Weights of a small image classifier: batches of 128.
Rows from block 5 of a small image classifier, named by matrix and row number. Rows with one number belong to one channel. Each number is 128 + 32 x the weight over its row's rms, rounded and kept within 0 to 255. All counts start at 0. Numbers have three digits each.
After each channel's rows are labels from the 100 images, of 14976, where the channel reaches its highest value: "responds to" is what is common among them. Only what is clearly more common there than usual is listed. The data: photos of plants and fungi (iNaturalist).
# convs0: expand pointwise conv (model.blocks.5.convs.0.weight, 480x80x1x1), inputs 0-79
# convs1: depthwise 5x5 conv (model.blocks.5.convs.1.weight, 480x1x5x5, trained with AdamW), a 5x5 kernel
# convs2: project pointwise conv (model.blocks.5.convs.2.weight, 80x480x1x1, transposed), outputs 0-79

convs0.3:098098123153138084158149133169121169091174131080091125111128176154150138175109141173086141141116128084150184120194153100099072145132075170180128172156153084146167131150183166129157137109060113117137126154137140176184148108166132092108100078
convs1.3:102119140190163110116130162156127133154109112158181143073059153163104121086
convs2.3:115158139152164155136124124114152095128095078151100128122099079064064088147186087133165142104158093110081155130090118157133095135097184122068095181148157160128142100100115135152088168107171171139069109107107077126172131117166095053131109128
responds to: class Liliopsida

convs0.61:129061158148104106163126153200114127111097177065135145107158138079146216136132127074135102155073114152116109109145107137133098141136121044098133129105131108085096128104136079087156124109141192129123138115088108137125076182112079159132165086
convs1.61:101134141181139062123158159131082114153122107111066087087128095100127119077
convs2.61:124099164137130104109133129129108108121149054117101152133118136158148139134176089153120091115124152136045156080173122149105142107084132161144117062173179076174086087109119114049139139159088102121148096187145103149102177156186165109085112116
responds to: order Asterales; family: Asteraceae

convs0.479:173127066119126148130133132131151128200139119069087135144138138104147136163191086119135127184135156147120113157127016126130157166090106134136195130095129156146128106138106188130164118147065132082134093083079112167126130107090174141166092127
convs1.479:120096092094088133130113117093139184166150095110165125161082077114084090090
convs2.479:108168216094113143079160067170165088146134120147112119134114117098080111067098096194161142095090124126134174147109152121109111137102103105097156102150130126085138148095100133110127105134117107054096203188150145168114144130078159117100082118
responds to: order Asterales; family: Asteraceae

convs0.260:146090099157126193162134138154172170127135141095160110143188135157076186152158110126156132122090105208069081095109137176147104097116126101189114140084110132107065156141149102116114114148135103163093106119118126114104090194143180096114100179
convs1.260:183148075087132140161119090079095139164152096100084121170156110094124122168
convs2.260:157120135138079141172130169115056144101112122127067105173119180153186169114130152106174066137136110168177159131196094087163052120101113119152134106094120122098070122104135088116108120138132150130075139161159115141140153143167107076156073133
responds to: order Asterales; family: Asteraceae

convs0.474:172100138134143106166095124169169166101101142090120145136180153148178086173148131158112160091128116138145184161122141065083076133165132104154069180134144082171084116159108166186065124091108117132148070139122121154131131102125193114153110088
convs1.474:180119121120186150102059132160149083094095150151105091121122119146168138076
convs2.474:124125128176139131139136141212145102140112137106137123125157120123154160200135165102084148220123157160184155106131049135110198129166158156148096071122072145116109125149078165146159125116107132182128151117106092147160123127151147062165129126
responds to: order Asterales; family: Asteraceae

convs0.478:091152123100180164165132156164172140168092137081152183161095139127117169113169114128140150103074131095127110145103188140122124132130152120066131182120181142126129201171088126171091159167127069112070133118195114140095092124154148074118125153
convs1.478:087120172127158082130155127114106161148100111118184121053107154138119064152
convs2.478:083150103175100100097163119086148140148122098083121061118170118087157146153140160131094103082133144139125193179198139174150102177105216134127130133110156118129151160119133129083083103188156061114136111108093089118114105156159169141116157147
responds to: class Liliopsida

convs0.172:117132108142128146074126131137136106155108095100102141125113143145132129067106155128114116091093119092138126097131112101088121114147147109181149097068102070100221132121099175133176117096095162158150150108164046090187137145160153039154085104
convs1.172:120091108106126090113127167144072089148143145123077136175129075069123170165
convs2.172:111151142127162166104051175140158100110111122129160132126141139212116128155185116156094117141111156139165114147123169118076137153158161038165127165103164079144140142112110096032147129111148111139123198157139167111110139107171130137085110166
responds to: class Liliopsida

convs0.182:140139159163097122106172138144191145099137101167161218076150096119112106206168080143111091098144115159114114174123133102114132101165139135162146171134096137079125150132126170153165187088105073127135054114131112117083130172140158108088126091
convs1.182:115091095137151104131141156106144189144115106157171088076112111064080143164
convs2.182:129142115110118114077083063108113169098155099170079098160112126105084124110119056116115165116133077118087162130163110125159068145146151154079126172163144104185134171199143130142114146172099113098142048155147178100096098131140087127161137138
responds to: order Asterales; family: Asteraceae

convs0.256:107126139134150085165128169153123150079094109199165166068105148109176152122145091150199078145098113073129160127086161153162148115122068111097105195151058117127136191146175150125156122131089140152127138146129122171147102120146168144165098087
convs1.256:146149172154111113175155183118109150117123120109074091075118130101053102136
convs2.256:122086150175140174114093145088107116169109164166157140081124096039095130090113135144127121149130147118064108104118085156176120134093122143136098118149140069092173114132167101136181085176121105176120124132111208130153122201158076139154142115
responds to: class Liliopsida

convs0.66:132055149131045164133096125141169155109130104149136127146065119125132134130103191138146176158113150172114171153103147154123196110172135087185074116111039127081137164110092061115125138094130159139118125117142150164122130093092138155106122086
convs1.66:173193151160138143134168138116134130106095120103093113121117095102048078098
convs2.66:093156126145132119044116121114129146129147121171166139192093128117126118110188187125098115179118127083092141074089107133178120179090123134086134076116133040163117175128090063125135099138098116114124092123113123162109171133099133097125061157
responds to: class Liliopsida

convs0.254:109116092199138152174179126136115112134075118152133115078136107156102139111190135048167099083103166098084149164086155129132188183142109127146086161090175133130174132125179126131118155156077128182113112175107147163109122171145154140164141163
convs1.254:105179163165131115154185137120137137185164123172172182186129124141148132135
convs2.254:074117151131104104128135114151123073094077145165158083158125116146130121116172191124084158153155113154150078137168099069114142117113122112211155165163126125161180130102174209170166130100157101139109141110079147122183118097189149152125156115
responds to: class Polypodiopsida

convs0.141:136122165113138130072132075104208131087119133172101197120141072145137145130149109162060184113105128092123096103151105090145097084149143143153077154082091098137118162075151113180127128113122158165159083103055138083158102087154109119126138134
convs1.141:162119118082072201150114138089172123116137120182123147110099124119112091073
convs2.141:109131089078139132123130146138110142108095124145141139134114059133230157167147179082145119144140130117172089083102107135120085136125122127146118134152085150085189198083089182108092151094097209091102195122114127139164097128142146098134142129
responds to: order Asterales; family: Asteraceae

convs0.299:191114194112117157137136187119168166146119092105139081192074130167101106169160129106109138122140148096077126177114179065101124125177092136146163113119133113152070116090162097159099090084095149089151159149076160105119143167161109113143118170
convs1.299:124141142142143099130167144113068138152133067104110141123064085103071080099
convs2.299:130168213105164156141143102080099083071139111084061144171107169105208140090102145109154093147097121174117122135148181088142110117181141167153127084095108114138137117133157146095116112139133068133124140163189135084143142179124147157086105119
responds to: order Asterales; family: Asteraceae

convs0.114:124136136136160217113143130135203171121186101099089107071170137182086140140123123117113158130152144136119112107148158186151087106123118132145105149135167066111056148157084050133171138167150115143114134097159178114154130178142148153111100163
convs1.114:137188201173090119135147130083073096085108135128129140151132157112109125083
convs2.114:100175130157121060113102140095143148088111128110131092126082119084155147125162127166098076144177178171094120128108131168111040130176156118168132117142156136101129119100098119105130084125130176190187133148150091212074142140126147169151125169
responds to: order Asterales; family: Asteraceae

convs0.281:182107144098178189087087141141188135081152091150142125091129145155080140138114146120127158144149107114107118095075127081116127189167113145072086142128118103148113129112143129151120069141077130146124141115081053155205098131139145130199081096
convs1.281:172153137176155182156173123156090111142111131111089092125093092110119098063
convs2.281:113160102061179161089138107126076152135127116091148166157103109066128109147091077098116107170101113144062146105151160113181124160149156128145092105169149100157118152143130136078131098092135100090150171130092158072098155131077220110167132111
responds to: order Asterales; family: Asteraceae