Weights of a small image classifier: trained on photos of plants and fungi (iNaturalist).
Rows from block 4 of a small image classifier, named by matrix and row number. Rows with one number belong to one channel. Each number is 200 + 30 x the weight over its row's rms, rounded and kept within 0 to 999. All counts start at 0.
Before each channel's rows are labels from the 100 images, of 14976, where the channel reaches its highest value: "responds to" is what is common among them. Only what is clearly more common there than usual is listed. The data: photos of plants and fungi (iNaturalist).
# convs0: expand pointwise conv (model.blocks.4.convs.0.weight, 480x80x1x1), inputs 0-39
# convs1: depthwise 5x5 conv (model.blocks.4.convs.1.weight, 480x1x5x5, trained with AdamW), a 5x5 kernel
# convs2: project pointwise conv (model.blocks.4.convs.2.weight, 80x480x1x1, transposed), outputs 0-39

responds to: order Asterales; family: Asteraceae
convs0.9,197,252,175,214,125,173,196,238,237,203,138,196,227,195,177,226,226,260,172,198,213,223,195,204,237,217,202,172,191,224,214,203,149,179,128,169,248,196,175,231
convs1.9,211,168,180,199,205,177,178,239,221,178,159,209,229,241,142,166,189,173,183,128,178,182,166,186,187
convs2.9,249,189,222,188,205,222,225,174,197,157,198,231,175,170,151,201,209,145,195,214,220,251,190,211,235,194,247,200,211,170,189,216,202,189,241,225,196,167,201,208

responds to: order Asterales; family: Asteraceae
convs0.177,240,208,167,215,225,186,275,194,159,262,167,185,180,184,201,178,198,187,224,159,227,274,179,210,205,182,223,193,182,221,193,165,225,221,165,221,233,211,183,209
convs1.177,164,240,232,252,174,192,236,193,238,187,178,182,189,154,193,221,231,180,225,241,184,218,157,163,165
convs2.177,183,177,185,180,200,260,209,229,190,183,204,214,209,251,234,188,226,181,214,200,214,154,237,221,130,171,214,188,186,196,241,170,275,211,184,199,182,209,212,261

responds to: class: Liliopsida; order Asparagales; family: Asparagaceae
convs0.18,199,127,212,174,174,213,210,194,223,192,184,214,184,188,234,123,170,213,212,226,192,216,139,189,188,193,207,199,194,189,188,200,195,191,195,195,250,198,170,180
convs1.18,220,228,204,183,180,210,205,229,185,149,247,235,221,220,157,230,246,219,177,176,274,212,194,194,178
convs2.18,217,220,169,240,213,208,157,204,177,136,140,232,216,182,169,167,188,167,237,211,218,190,202,251,136,172,188,160,252,212,226,230,191,181,226,199,208,204,192,194

responds to: order Asterales; family: Asteraceae
convs0.273,228,223,177,217,197,276,210,225,213,200,233,205,275,157,221,205,228,234,254,202,202,212,241,165,272,145,225,214,235,167,233,223,221,154,187,207,180,189,170,202
convs1.273,163,170,158,180,158,181,214,235,204,186,173,221,206,256,153,197,203,248,219,181,170,181,172,160,170
convs2.273,177,210,200,240,225,260,166,140,183,210,181,206,173,230,189,177,190,207,232,221,232,268,228,203,215,166,263,201,156,184,243,214,218,197,221,190,208,232,209,272

responds to: class Liliopsida
convs0.290,214,252,149,179,187,223,234,216,163,176,189,240,241,177,170,180,199,147,165,184,211,194,181,152,165,211,259,233,167,171,231,215,223,230,232,197,160,255,208,171
convs1.290,164,148,156,186,195,183,189,185,216,200,165,205,234,221,220,164,212,194,251,259,201,163,162,190,243
convs2.290,199,223,131,224,187,186,189,176,191,217,227,236,207,220,163,209,200,149,175,181,207,194,245,161,224,218,223,201,214,205,191,210,212,214,227,179,209,169,230,123

responds to: order Asterales
convs0.204,229,210,190,208,216,189,184,211,241,175,247,188,196,217,199,206,187,215,191,184,199,202,168,189,138,199,212,210,258,209,224,196,191,187,214,142,188,164,192,165
convs1.204,180,142,192,143,167,227,186,159,197,214,181,160,197,199,191,174,202,259,209,153,191,232,236,191,176
convs2.204,240,209,230,202,148,191,206,221,220,175,214,215,197,223,212,197,186,195,212,217,240,163,176,239,231,140,243,190,209,191,170,174,208,177,217,199,228,241,166,190

responds to: order Asterales; family: Asteraceae
convs0.388,198,193,210,185,169,188,141,231,185,199,209,205,168,234,115,163,197,185,175,214,172,187,189,196,233,170,204,147,129,226,168,150,140,209,198,174,245,230,233,212
convs1.388,153,174,183,160,155,200,233,209,244,220,170,235,216,225,154,164,200,149,163,176,188,222,217,211,183
convs2.388,187,212,215,179,211,230,204,218,209,220,220,179,193,179,181,152,151,212,229,196,223,254,180,216,185,242,202,250,228,167,209,196,169,200,224,181,235,216,206,166

responds to: order Asterales; family: Asteraceae
convs0.284,217,238,265,194,162,164,204,219,191,184,217,195,241,234,222,165,194,230,228,116,241,175,228,219,167,236,180,194,207,204,204,192,217,167,165,200,179,235,144,243
convs1.284,231,197,201,168,184,212,226,213,152,193,192,223,242,129,210,173,257,197,154,214,178,202,176,157,218
convs2.284,177,217,150,220,205,211,139,229,201,171,168,198,190,216,170,216,207,242,235,274,212,210,187,158,176,239,224,233,241,228,193,189,195,242,186,203,216,240,162,168

responds to: order Asterales; family: Asteraceae
convs0.282,176,215,224,195,226,172,236,167,206,235,205,238,199,172,189,220,192,193,208,228,206,196,229,221,254,178,217,193,187,224,213,192,147,240,228,198,242,271,235,200
convs1.282,173,209,191,187,210,207,222,192,189,175,175,193,236,227,185,160,148,192,178,157,290,206,162,186,178
convs2.282,213,204,230,201,223,242,175,162,181,210,167,221,240,175,207,185,180,181,120,189,195,149,225,252,182,235,230,213,210,242,160,198,146,226,212,218,214,221,225,242

responds to: class Liliopsida
convs0.181,282,227,138,178,141,233,214,238,245,192,141,190,233,186,176,207,216,158,220,213,201,164,209,219,234,210,161,204,222,219,220,191,189,204,193,241,235,253,201,184
convs1.181,218,230,230,218,242,233,188,179,195,213,223,192,176,185,217,194,148,167,185,190,151,189,145,166,139
convs2.181,216,228,220,196,136,249,193,245,218,178,194,214,225,203,224,238,192,192,235,227,215,181,214,224,201,171,266,187,152,190,172,221,247,228,178,218,183,226,239,148

responds to: order Asterales; family: Asteraceae
convs0.459,134,195,202,216,157,220,210,273,198,230,212,212,151,269,211,241,152,166,181,187,224,217,172,194,180,153,221,181,219,181,221,206,197,176,181,161,183,175,182,201
convs1.459,237,177,161,193,248,207,163,166,141,171,162,166,213,202,170,197,197,248,227,185,238,195,232,209,217
convs2.459,226,186,228,210,189,181,193,166,232,200,183,141,231,226,158,232,227,248,153,150,212,178,179,216,236,177,210,182,163,191,240,230,242,230,211,173,212,182,230,198

responds to: class Polypodiopsida
convs0.200,222,180,246,230,234,216,190,240,162,186,162,244,162,198,185,196,215,178,179,179,245,234,191,195,199,168,184,228,184,121,222,150,218,154,249,186,183,235,258,168
convs1.200,186,199,204,186,196,189,235,240,211,188,215,189,219,229,214,267,253,230,247,227,223,224,235,249,235
convs2.200,251,186,199,231,184,178,161,238,196,129,192,211,191,199,217,186,192,233,151,176,189,206,209,241,197,173,130,216,223,147,195,153,192,174,257,165,221,199,219,210