From a checkpoint of a small image classifier.
Model: 0.97M parameters, 32-pixel images, norm batchnorm.
Training: normuon at rate 0.038, 22700 steps, batches of 128, held-out accuracy 33%.
Data: trained on photos of plants and fungi (iNaturalist), 45211 training examples.
Rows from block 4 of a small image classifier, named by matrix and row number. Rows with one number belong to one channel. Each number is 128 + 24 x the weight over its row's rms, rounded and kept within 0 to 255. All counts start at 0. Numbers have three digits each.
After each channel's rows are labels from the 100 images, of 14976, where the channel reaches its highest value: "patch colour" is the nearest of a few named colours to the mean colour under the peak. Only what is clearly more common there than usual is listed. The data: photos of plants and fungi (iNaturalist). In brackets: how many of the 100, against the usual share in percent.
# convs0: expand pointwise conv (model.blocks.4.convs.0.weight, 480x80x1x1), inputs 40-79
# convs2: project pointwise conv (model.blocks.4.convs.2.weight, 80x480x1x1, transposed), outputs 40-79

convs0.415:134137142175132138140124095121128119166143141098158104126120176119135134149149091093109166121138150110103124111138098097
convs2.415:092109103131138093136155130142157174141160109157096139098098137135160105133174117178157108134145157086139125125129163203
patch colour: pink (40 vs 4.9)

convs0.88:112084124138138086107144105128084120110113137127075146097092169129138075113126131130144139131124101100121146155163095147
convs2.88:086144094110142123130153158141135139154112119115111096169141093129138091138119100136168142136135118157074120148098143130
patch colour: green (31 vs 6.6)

convs0.256:150144135153160172134128154105147085125072101114155137158148165141101121114186135144126127143101121187103178135112111119
convs2.256:080128113098150121162083086098146108124111116113129126094159112106153159096159130148125154163167098123130148159146145141
patch colour: cyan (46 vs 0.5)

convs0.352:105126132109132077158155094097160158115131111165125102142115116089144130106110118080089105142177093115137103106103106139
convs2.352:127091129130126095145151148092117140111124141132091122171150135131120150149109120181125149133140122170137098130148084181
patch colour: pink (29 vs 4.9)

convs0.187:112145114116127098151113130158154131133122094086127125177131145137175157112172128140144131169137086103109137072070160126
convs2.187:131099114093104131145095109130127093136161164136098163148141119156156107117135091118139089153128094153164113107135151134
patch colour: pink (26 vs 4.9)

convs0.388:138090092125144169132138118140111151127153130092127118120118120137139133124133118089134172114093155145158112128168126081
convs2.388:125165126124134152107154142105097143101151139098094074155121123156130140136164098078199108120127147130141139107143173072
patch colour: yellow (43 vs 0.7)

convs0.238:091144153162120144148116107155208117120120138147163093148106121086095134115129142149088161138124121096117120132128113124
convs2.238:141111152139102110167117069108099178161162131123122131103128107091165156123115120138105095113091140135142124068094186170
patch colour: grey (71 vs 44.9)

convs0.144:142121135115124126122108122123176114114153168162095127120164095149108150132137081148127155173098167134115138135137068101
convs2.144:126163135139161128109150146103109122104116148149148116117130115144127162095110139156169126156147142210096130136143090147
patch colour: yellow (59 vs 0.7)

convs0.68:132132087084142150107104116128153147127121119110121157132147207099076114124133164113122139124127153117119105116107166127
convs2.68:139107124144127131122120137155128142125127140123123131111136150136141152101144124153121143097150119163144106171157114079
patch colour: pink (36 vs 4.9)

convs0.12:146093112134144149148133152161130089140137123150116100119110109139123155193156100103151109115113086142167133126121094172
convs2.12:098098110096154107133134148137160132160136147129124101117136127095129144103127149114139097140162129127119123103149165130
patch colour: brown (65 vs 35.2)

convs0.119:089130160142136181081123135092146172142048132122130134108130142141108124147111084113148144149150115137120163095135113150
convs2.119:138126142132108137107109094103100161097155146101159138093150131163119134091129144159111107175101127105136116134114179144
patch colour: pink (29 vs 4.9)

convs0.243:104143147145114122102139139127121111107149160089130167132135119165121129139140131087131139135118071069122138124144069151
convs2.243:142143146114105147141148107115160137163132087147120161152112098113167143122138096151185128144089119125132125162106167131
patch colour: green (27 vs 6.6)

convs0.259:129139108131145148093110118093143127182102104133160116127154161105132177134100122113148124108161175121130135135086145116
convs2.259:147074106166110130126112119109091142161138154131130116082144128106126109149137102080127111122091132189135128111150142140
patch colour: pink (33 vs 4.9)

convs0.26:130187134146157119157109140103137136100128121109183157120125122121167145133140130156091126161102109119117130122123097149
convs2.26:095116110159144136119135111123158103127140121134108138138134163085124096108154136168138127157110119164092145142168109173
patch colour: grey (73 vs 44.9)

convs0.86:123110111136152123125082120121115125153106196117143145110131105119141100095134131165132161165162129121109099106121157094
convs2.86:067123134112120160113122166073106149092129182138088106124136098125140169127169130122103125138138109103084138151162117111
patch colour: pink (27 vs 4.9); white (26 vs 1.3)

convs0.422:160169089142105131151159138147138147141162114119159175115152142127118116106078097104093106157134097136138192130136146098
convs2.422:123124108141148103118108151153089122126134130123127168149166192136124136143135164092105104154144071147129148150080134140
patch colour: white (32 vs 1.3); pink (25 vs 4.9)

convs0.250:124126132151100124099125121160096110121108119145122135065169114106118113112136111157159157111135139154147106147115105120
convs2.250:152117108083124118134118153123148096112124174114100086144093137131136127105150110126118192132151124135101130145188088125
patch colour: black (55 vs 5.3)

convs0.29:137107148144089139129098128097079094121142154146098115156114155145167157128123086160131122098126136107144130103116130113
convs2.29:105099170112128108118193125091122136124163106153109123132164091119136116143152137128119134125160140135069114111141124109
patch colour: pink (26 vs 4.9)

convs0.24:088144110115116161120137122105179105130124152165085183154092121111147163100160130115151148148168174136093121115143130164
convs2.24:089127120135144127139101156164109163111124139146137094111166135137121133159121131133149154150148194135139170118136098117
patch colour: pink (31 vs 4.9)

convs0.426:149118131130124111121145122144140150174122158120109120114135145114154129132113142167139101142095133108115129142119156159
convs2.426:193085154168107128155130115136169127158098133127115129113080127118130114147091108179119152153152200108099146107145142130
patch colour: black (30 vs 5.3)

convs0.391:121083101132132130166164131125114141123055149149155094107127101120129124102138102118083123177160154136113102141118092163
convs2.391:124081114108166126143093172136128109156149152137148122136133144115122152129137126138170140085122140158129183117145134087
patch colour: yellow (26 vs 0.7)

convs0.64:117114130114139133095109154147142092156165120147130121159126081108094157093131097114134110163117131125093136118165126114
convs2.64:066124109157117145141111123106110156142147112152142117098154147146126156139136097136138131138164155137125106161086109149
patch colour: pink (25 vs 4.9)

convs0.242:132113121140102119133096123109096083158099129129124107101123108092120114139114106121095159149163120078156131134078150130
convs2.242:135124095109107140130068140141123065127115078128162131118097114098160104133089091116110143134105139168126147138124159101
patch colour: brown (63 vs 35.2)

convs0.453:149167143141165173116165137120099088149130102079121119114117126149132139107084172106120143144159126160165151121138133154
convs2.453:139158110119142091181097115109136160099116120100150106153125157104115109128116141114119142095123129143076111112177134084
patch colour: grey (70 vs 44.9)

convs0.202:127116093074125083122122130138076117152123132141117109126094184124110129125109071114129109131110126115123087102137146129
convs2.202:146156102134116161115103115163141082172157094137109109162117106113121113118089095111164102091156146145162156122159077097
patch colour: yellow (27 vs 0.7)

convs0.79:127116120158094142108109149158185135152116155141145129147130137105116111149101155151095163067123112137189072094122127111
convs2.79:086176122155164111121129130147134124141118134125113134112101145099167163118136110112089089145131132119161154113102075162
patch colour: pink (34 vs 4.9)

convs0.333:177079112110168138123135161127105097134129093130140143090117133148148163121164144115140139149105172135138121109167092102
convs2.333:120125112158169093091122100143159176113107131115168133127153146131101099119144132124167111157127125084126116135148169123
patch colour: white (32 vs 1.3); pink (31 vs 4.9)

convs0.439:101108145119162145151144089121125176125165187112129127116084146167122120128122094148123115109086126130077112157152133111
convs2.439:102089154144182136138159087117083143126077163104102128121120160117127135094142151092134168148132078114133113125118141109
patch colour: pink (26 vs 4.9)

convs0.61:163109120134149131119145111099123116090116105137141147165074145148174123131147127165145115163117103135110101087121108102
convs2.61:120202112120131166133110111109136175190145089086138107149115134121128107096145142099104099143113099125118149116132114132
patch colour: pink (33 vs 4.9)

convs0.9:115076122098104123139123149156116121130109165129093108108138144116142112150094104100095137137113099160109088116116119154
convs2.9:163156128166123123105094130143142105152066134162088100131132156139140150100134164140141147124072144139125182174097098123
patch colour: yellow (33 vs 0.7)

convs0.283:102120136130136122147142109121095117130177139126184117106131085121152181127144125166136103130118162151144163128131160152
convs2.283:140117112123124136110147127070131100124132096176127139157166159108139134133166123106178124088086128161070111127109130180
patch colour: white (28 vs 1.3)

convs0.76:121129116117141133170157152131096181126152119128140116171115164116089133118142129139107139176135121171159098126090146128
convs2.76:118089135116127114060109132142119134119132116095126128130108160147106115163112140098161153078127116141109121086135103139
patch colour: yellow (26 vs 0.7)

convs0.113:128117117106156152102119165095159103132155087134126180102118135156161134131139109107123148085117187116111166104120109142
convs2.113:154120111130135077097102134100131163099158083111126089098139139119147133177145098089135179096126113139148150137135115113
patch colour: pink (36 vs 4.9)

convs0.320:119159136161102142114102164119151100168126136156113135142094118096149146144149107100127152101131146132130135095089126082
convs2.320:132152135155091133079103153117112125128129164117152171169100153173145130112121104088127097137087135130132150122105133142
patch colour: pink (40 vs 4.9)

convs0.263:130088182110094130114136090099114109093106130105139134125138136151150093155102141137115137156137126135111162136120118113
convs2.263:162099125123155107156161100147121155149145089114107143150152105126155167129129099158079111147136128156131152152159155096
patch colour: brown (62 vs 35.2)

convs0.455:159155098077148137110142175124140142132122149137132105113105125109092140141119147101133164096113132173103157163115145122
convs2.455:170149095118136146131144130119107118124105146120131124110138177108160113115168156101106139123127129129114139164101141162
patch colour: pink (35 vs 4.9)

convs0.318:110119142157119154090146079150143097093132123154104168140136150168129131098115121111145166155101126107106153135129082163
convs2.318:110056159096145112120099107116126131137102070126099120164153089120147140130115111109096140162086134116128104134129099128
patch colour: brown (60 vs 35.2)

convs0.49:104094128151113143123102105127134120165135113109176174187087088150121099132093130149142166149143124150106070108143125149
convs2.49:105146168126159166096097125138123119142094107128148144175156156154117096139139129147132177108133134134110133137124129106
patch colour: grey (72 vs 44.9)

convs0.37:184149150101150116168122126149083098114116122089136085134144093093104116126141113144127095137096134073105138114146123123
convs2.37:116156102120159128084120159128163144143130110088127111138119143170145139136104145150143087142124142086149127187141113103
patch colour: grey (73 vs 44.9)

convs0.309:128078114141125137071135147123095123148122125145157137134153138129109170107102104152145147142145154123111140123139123151
convs2.309:128116129101134122162155103090145129111136149156103133119148157132110160124120149131077109158124124135101098110164111072
patch colour: brown (62 vs 35.2)

convs0.270:135164122115145159140109132137094130118135104162110125133089137119136149108080113095140110124108122128161097076145130131
convs2.270:178152111093129116101105130129094100126175145135110117129166127120108097144118154110119167068156110135132089132132133144
patch colour: pink (29 vs 4.9)

convs0.93:142144139141126144108108174135177107147115118128120181136112140123130136114143114101151174136113147120115166109095073155
convs2.93:164121143154125109123088159116141117094123113116152106139131176128132116122112106093180121154181141116129135137125116116
patch colour: pink (33 vs 4.9)

convs0.161:142146164117101090125166152128134097189128138131135090132118119133156113150130141059096095119112124090102149132135129136
convs2.161:128107166150121156136098104154133135079085147124094098143163151130153131099111131161104125108147123128121147107116146075
patch colour: grey (83 vs 44.9)

convs0.366:117085133159135119126114144141099147112139137118103089142097177078118157121078131160110127155104121136128111134128090102
convs2.366:112104100124149152134119121140114151135127135129115151166129120157170148129113108143149075110120125170168128128127098164
patch colour: yellow (34 vs 0.7)

convs0.378:071126111093141118157126113093137132088117102179132120127098167112141138122133115118125114157095136134145108114181102135
convs2.378:132133147094136175096105135084115122127149117114135116110140093129073135132143137111113110110105151169142148079133117146
patch colour: pink (35 vs 4.9)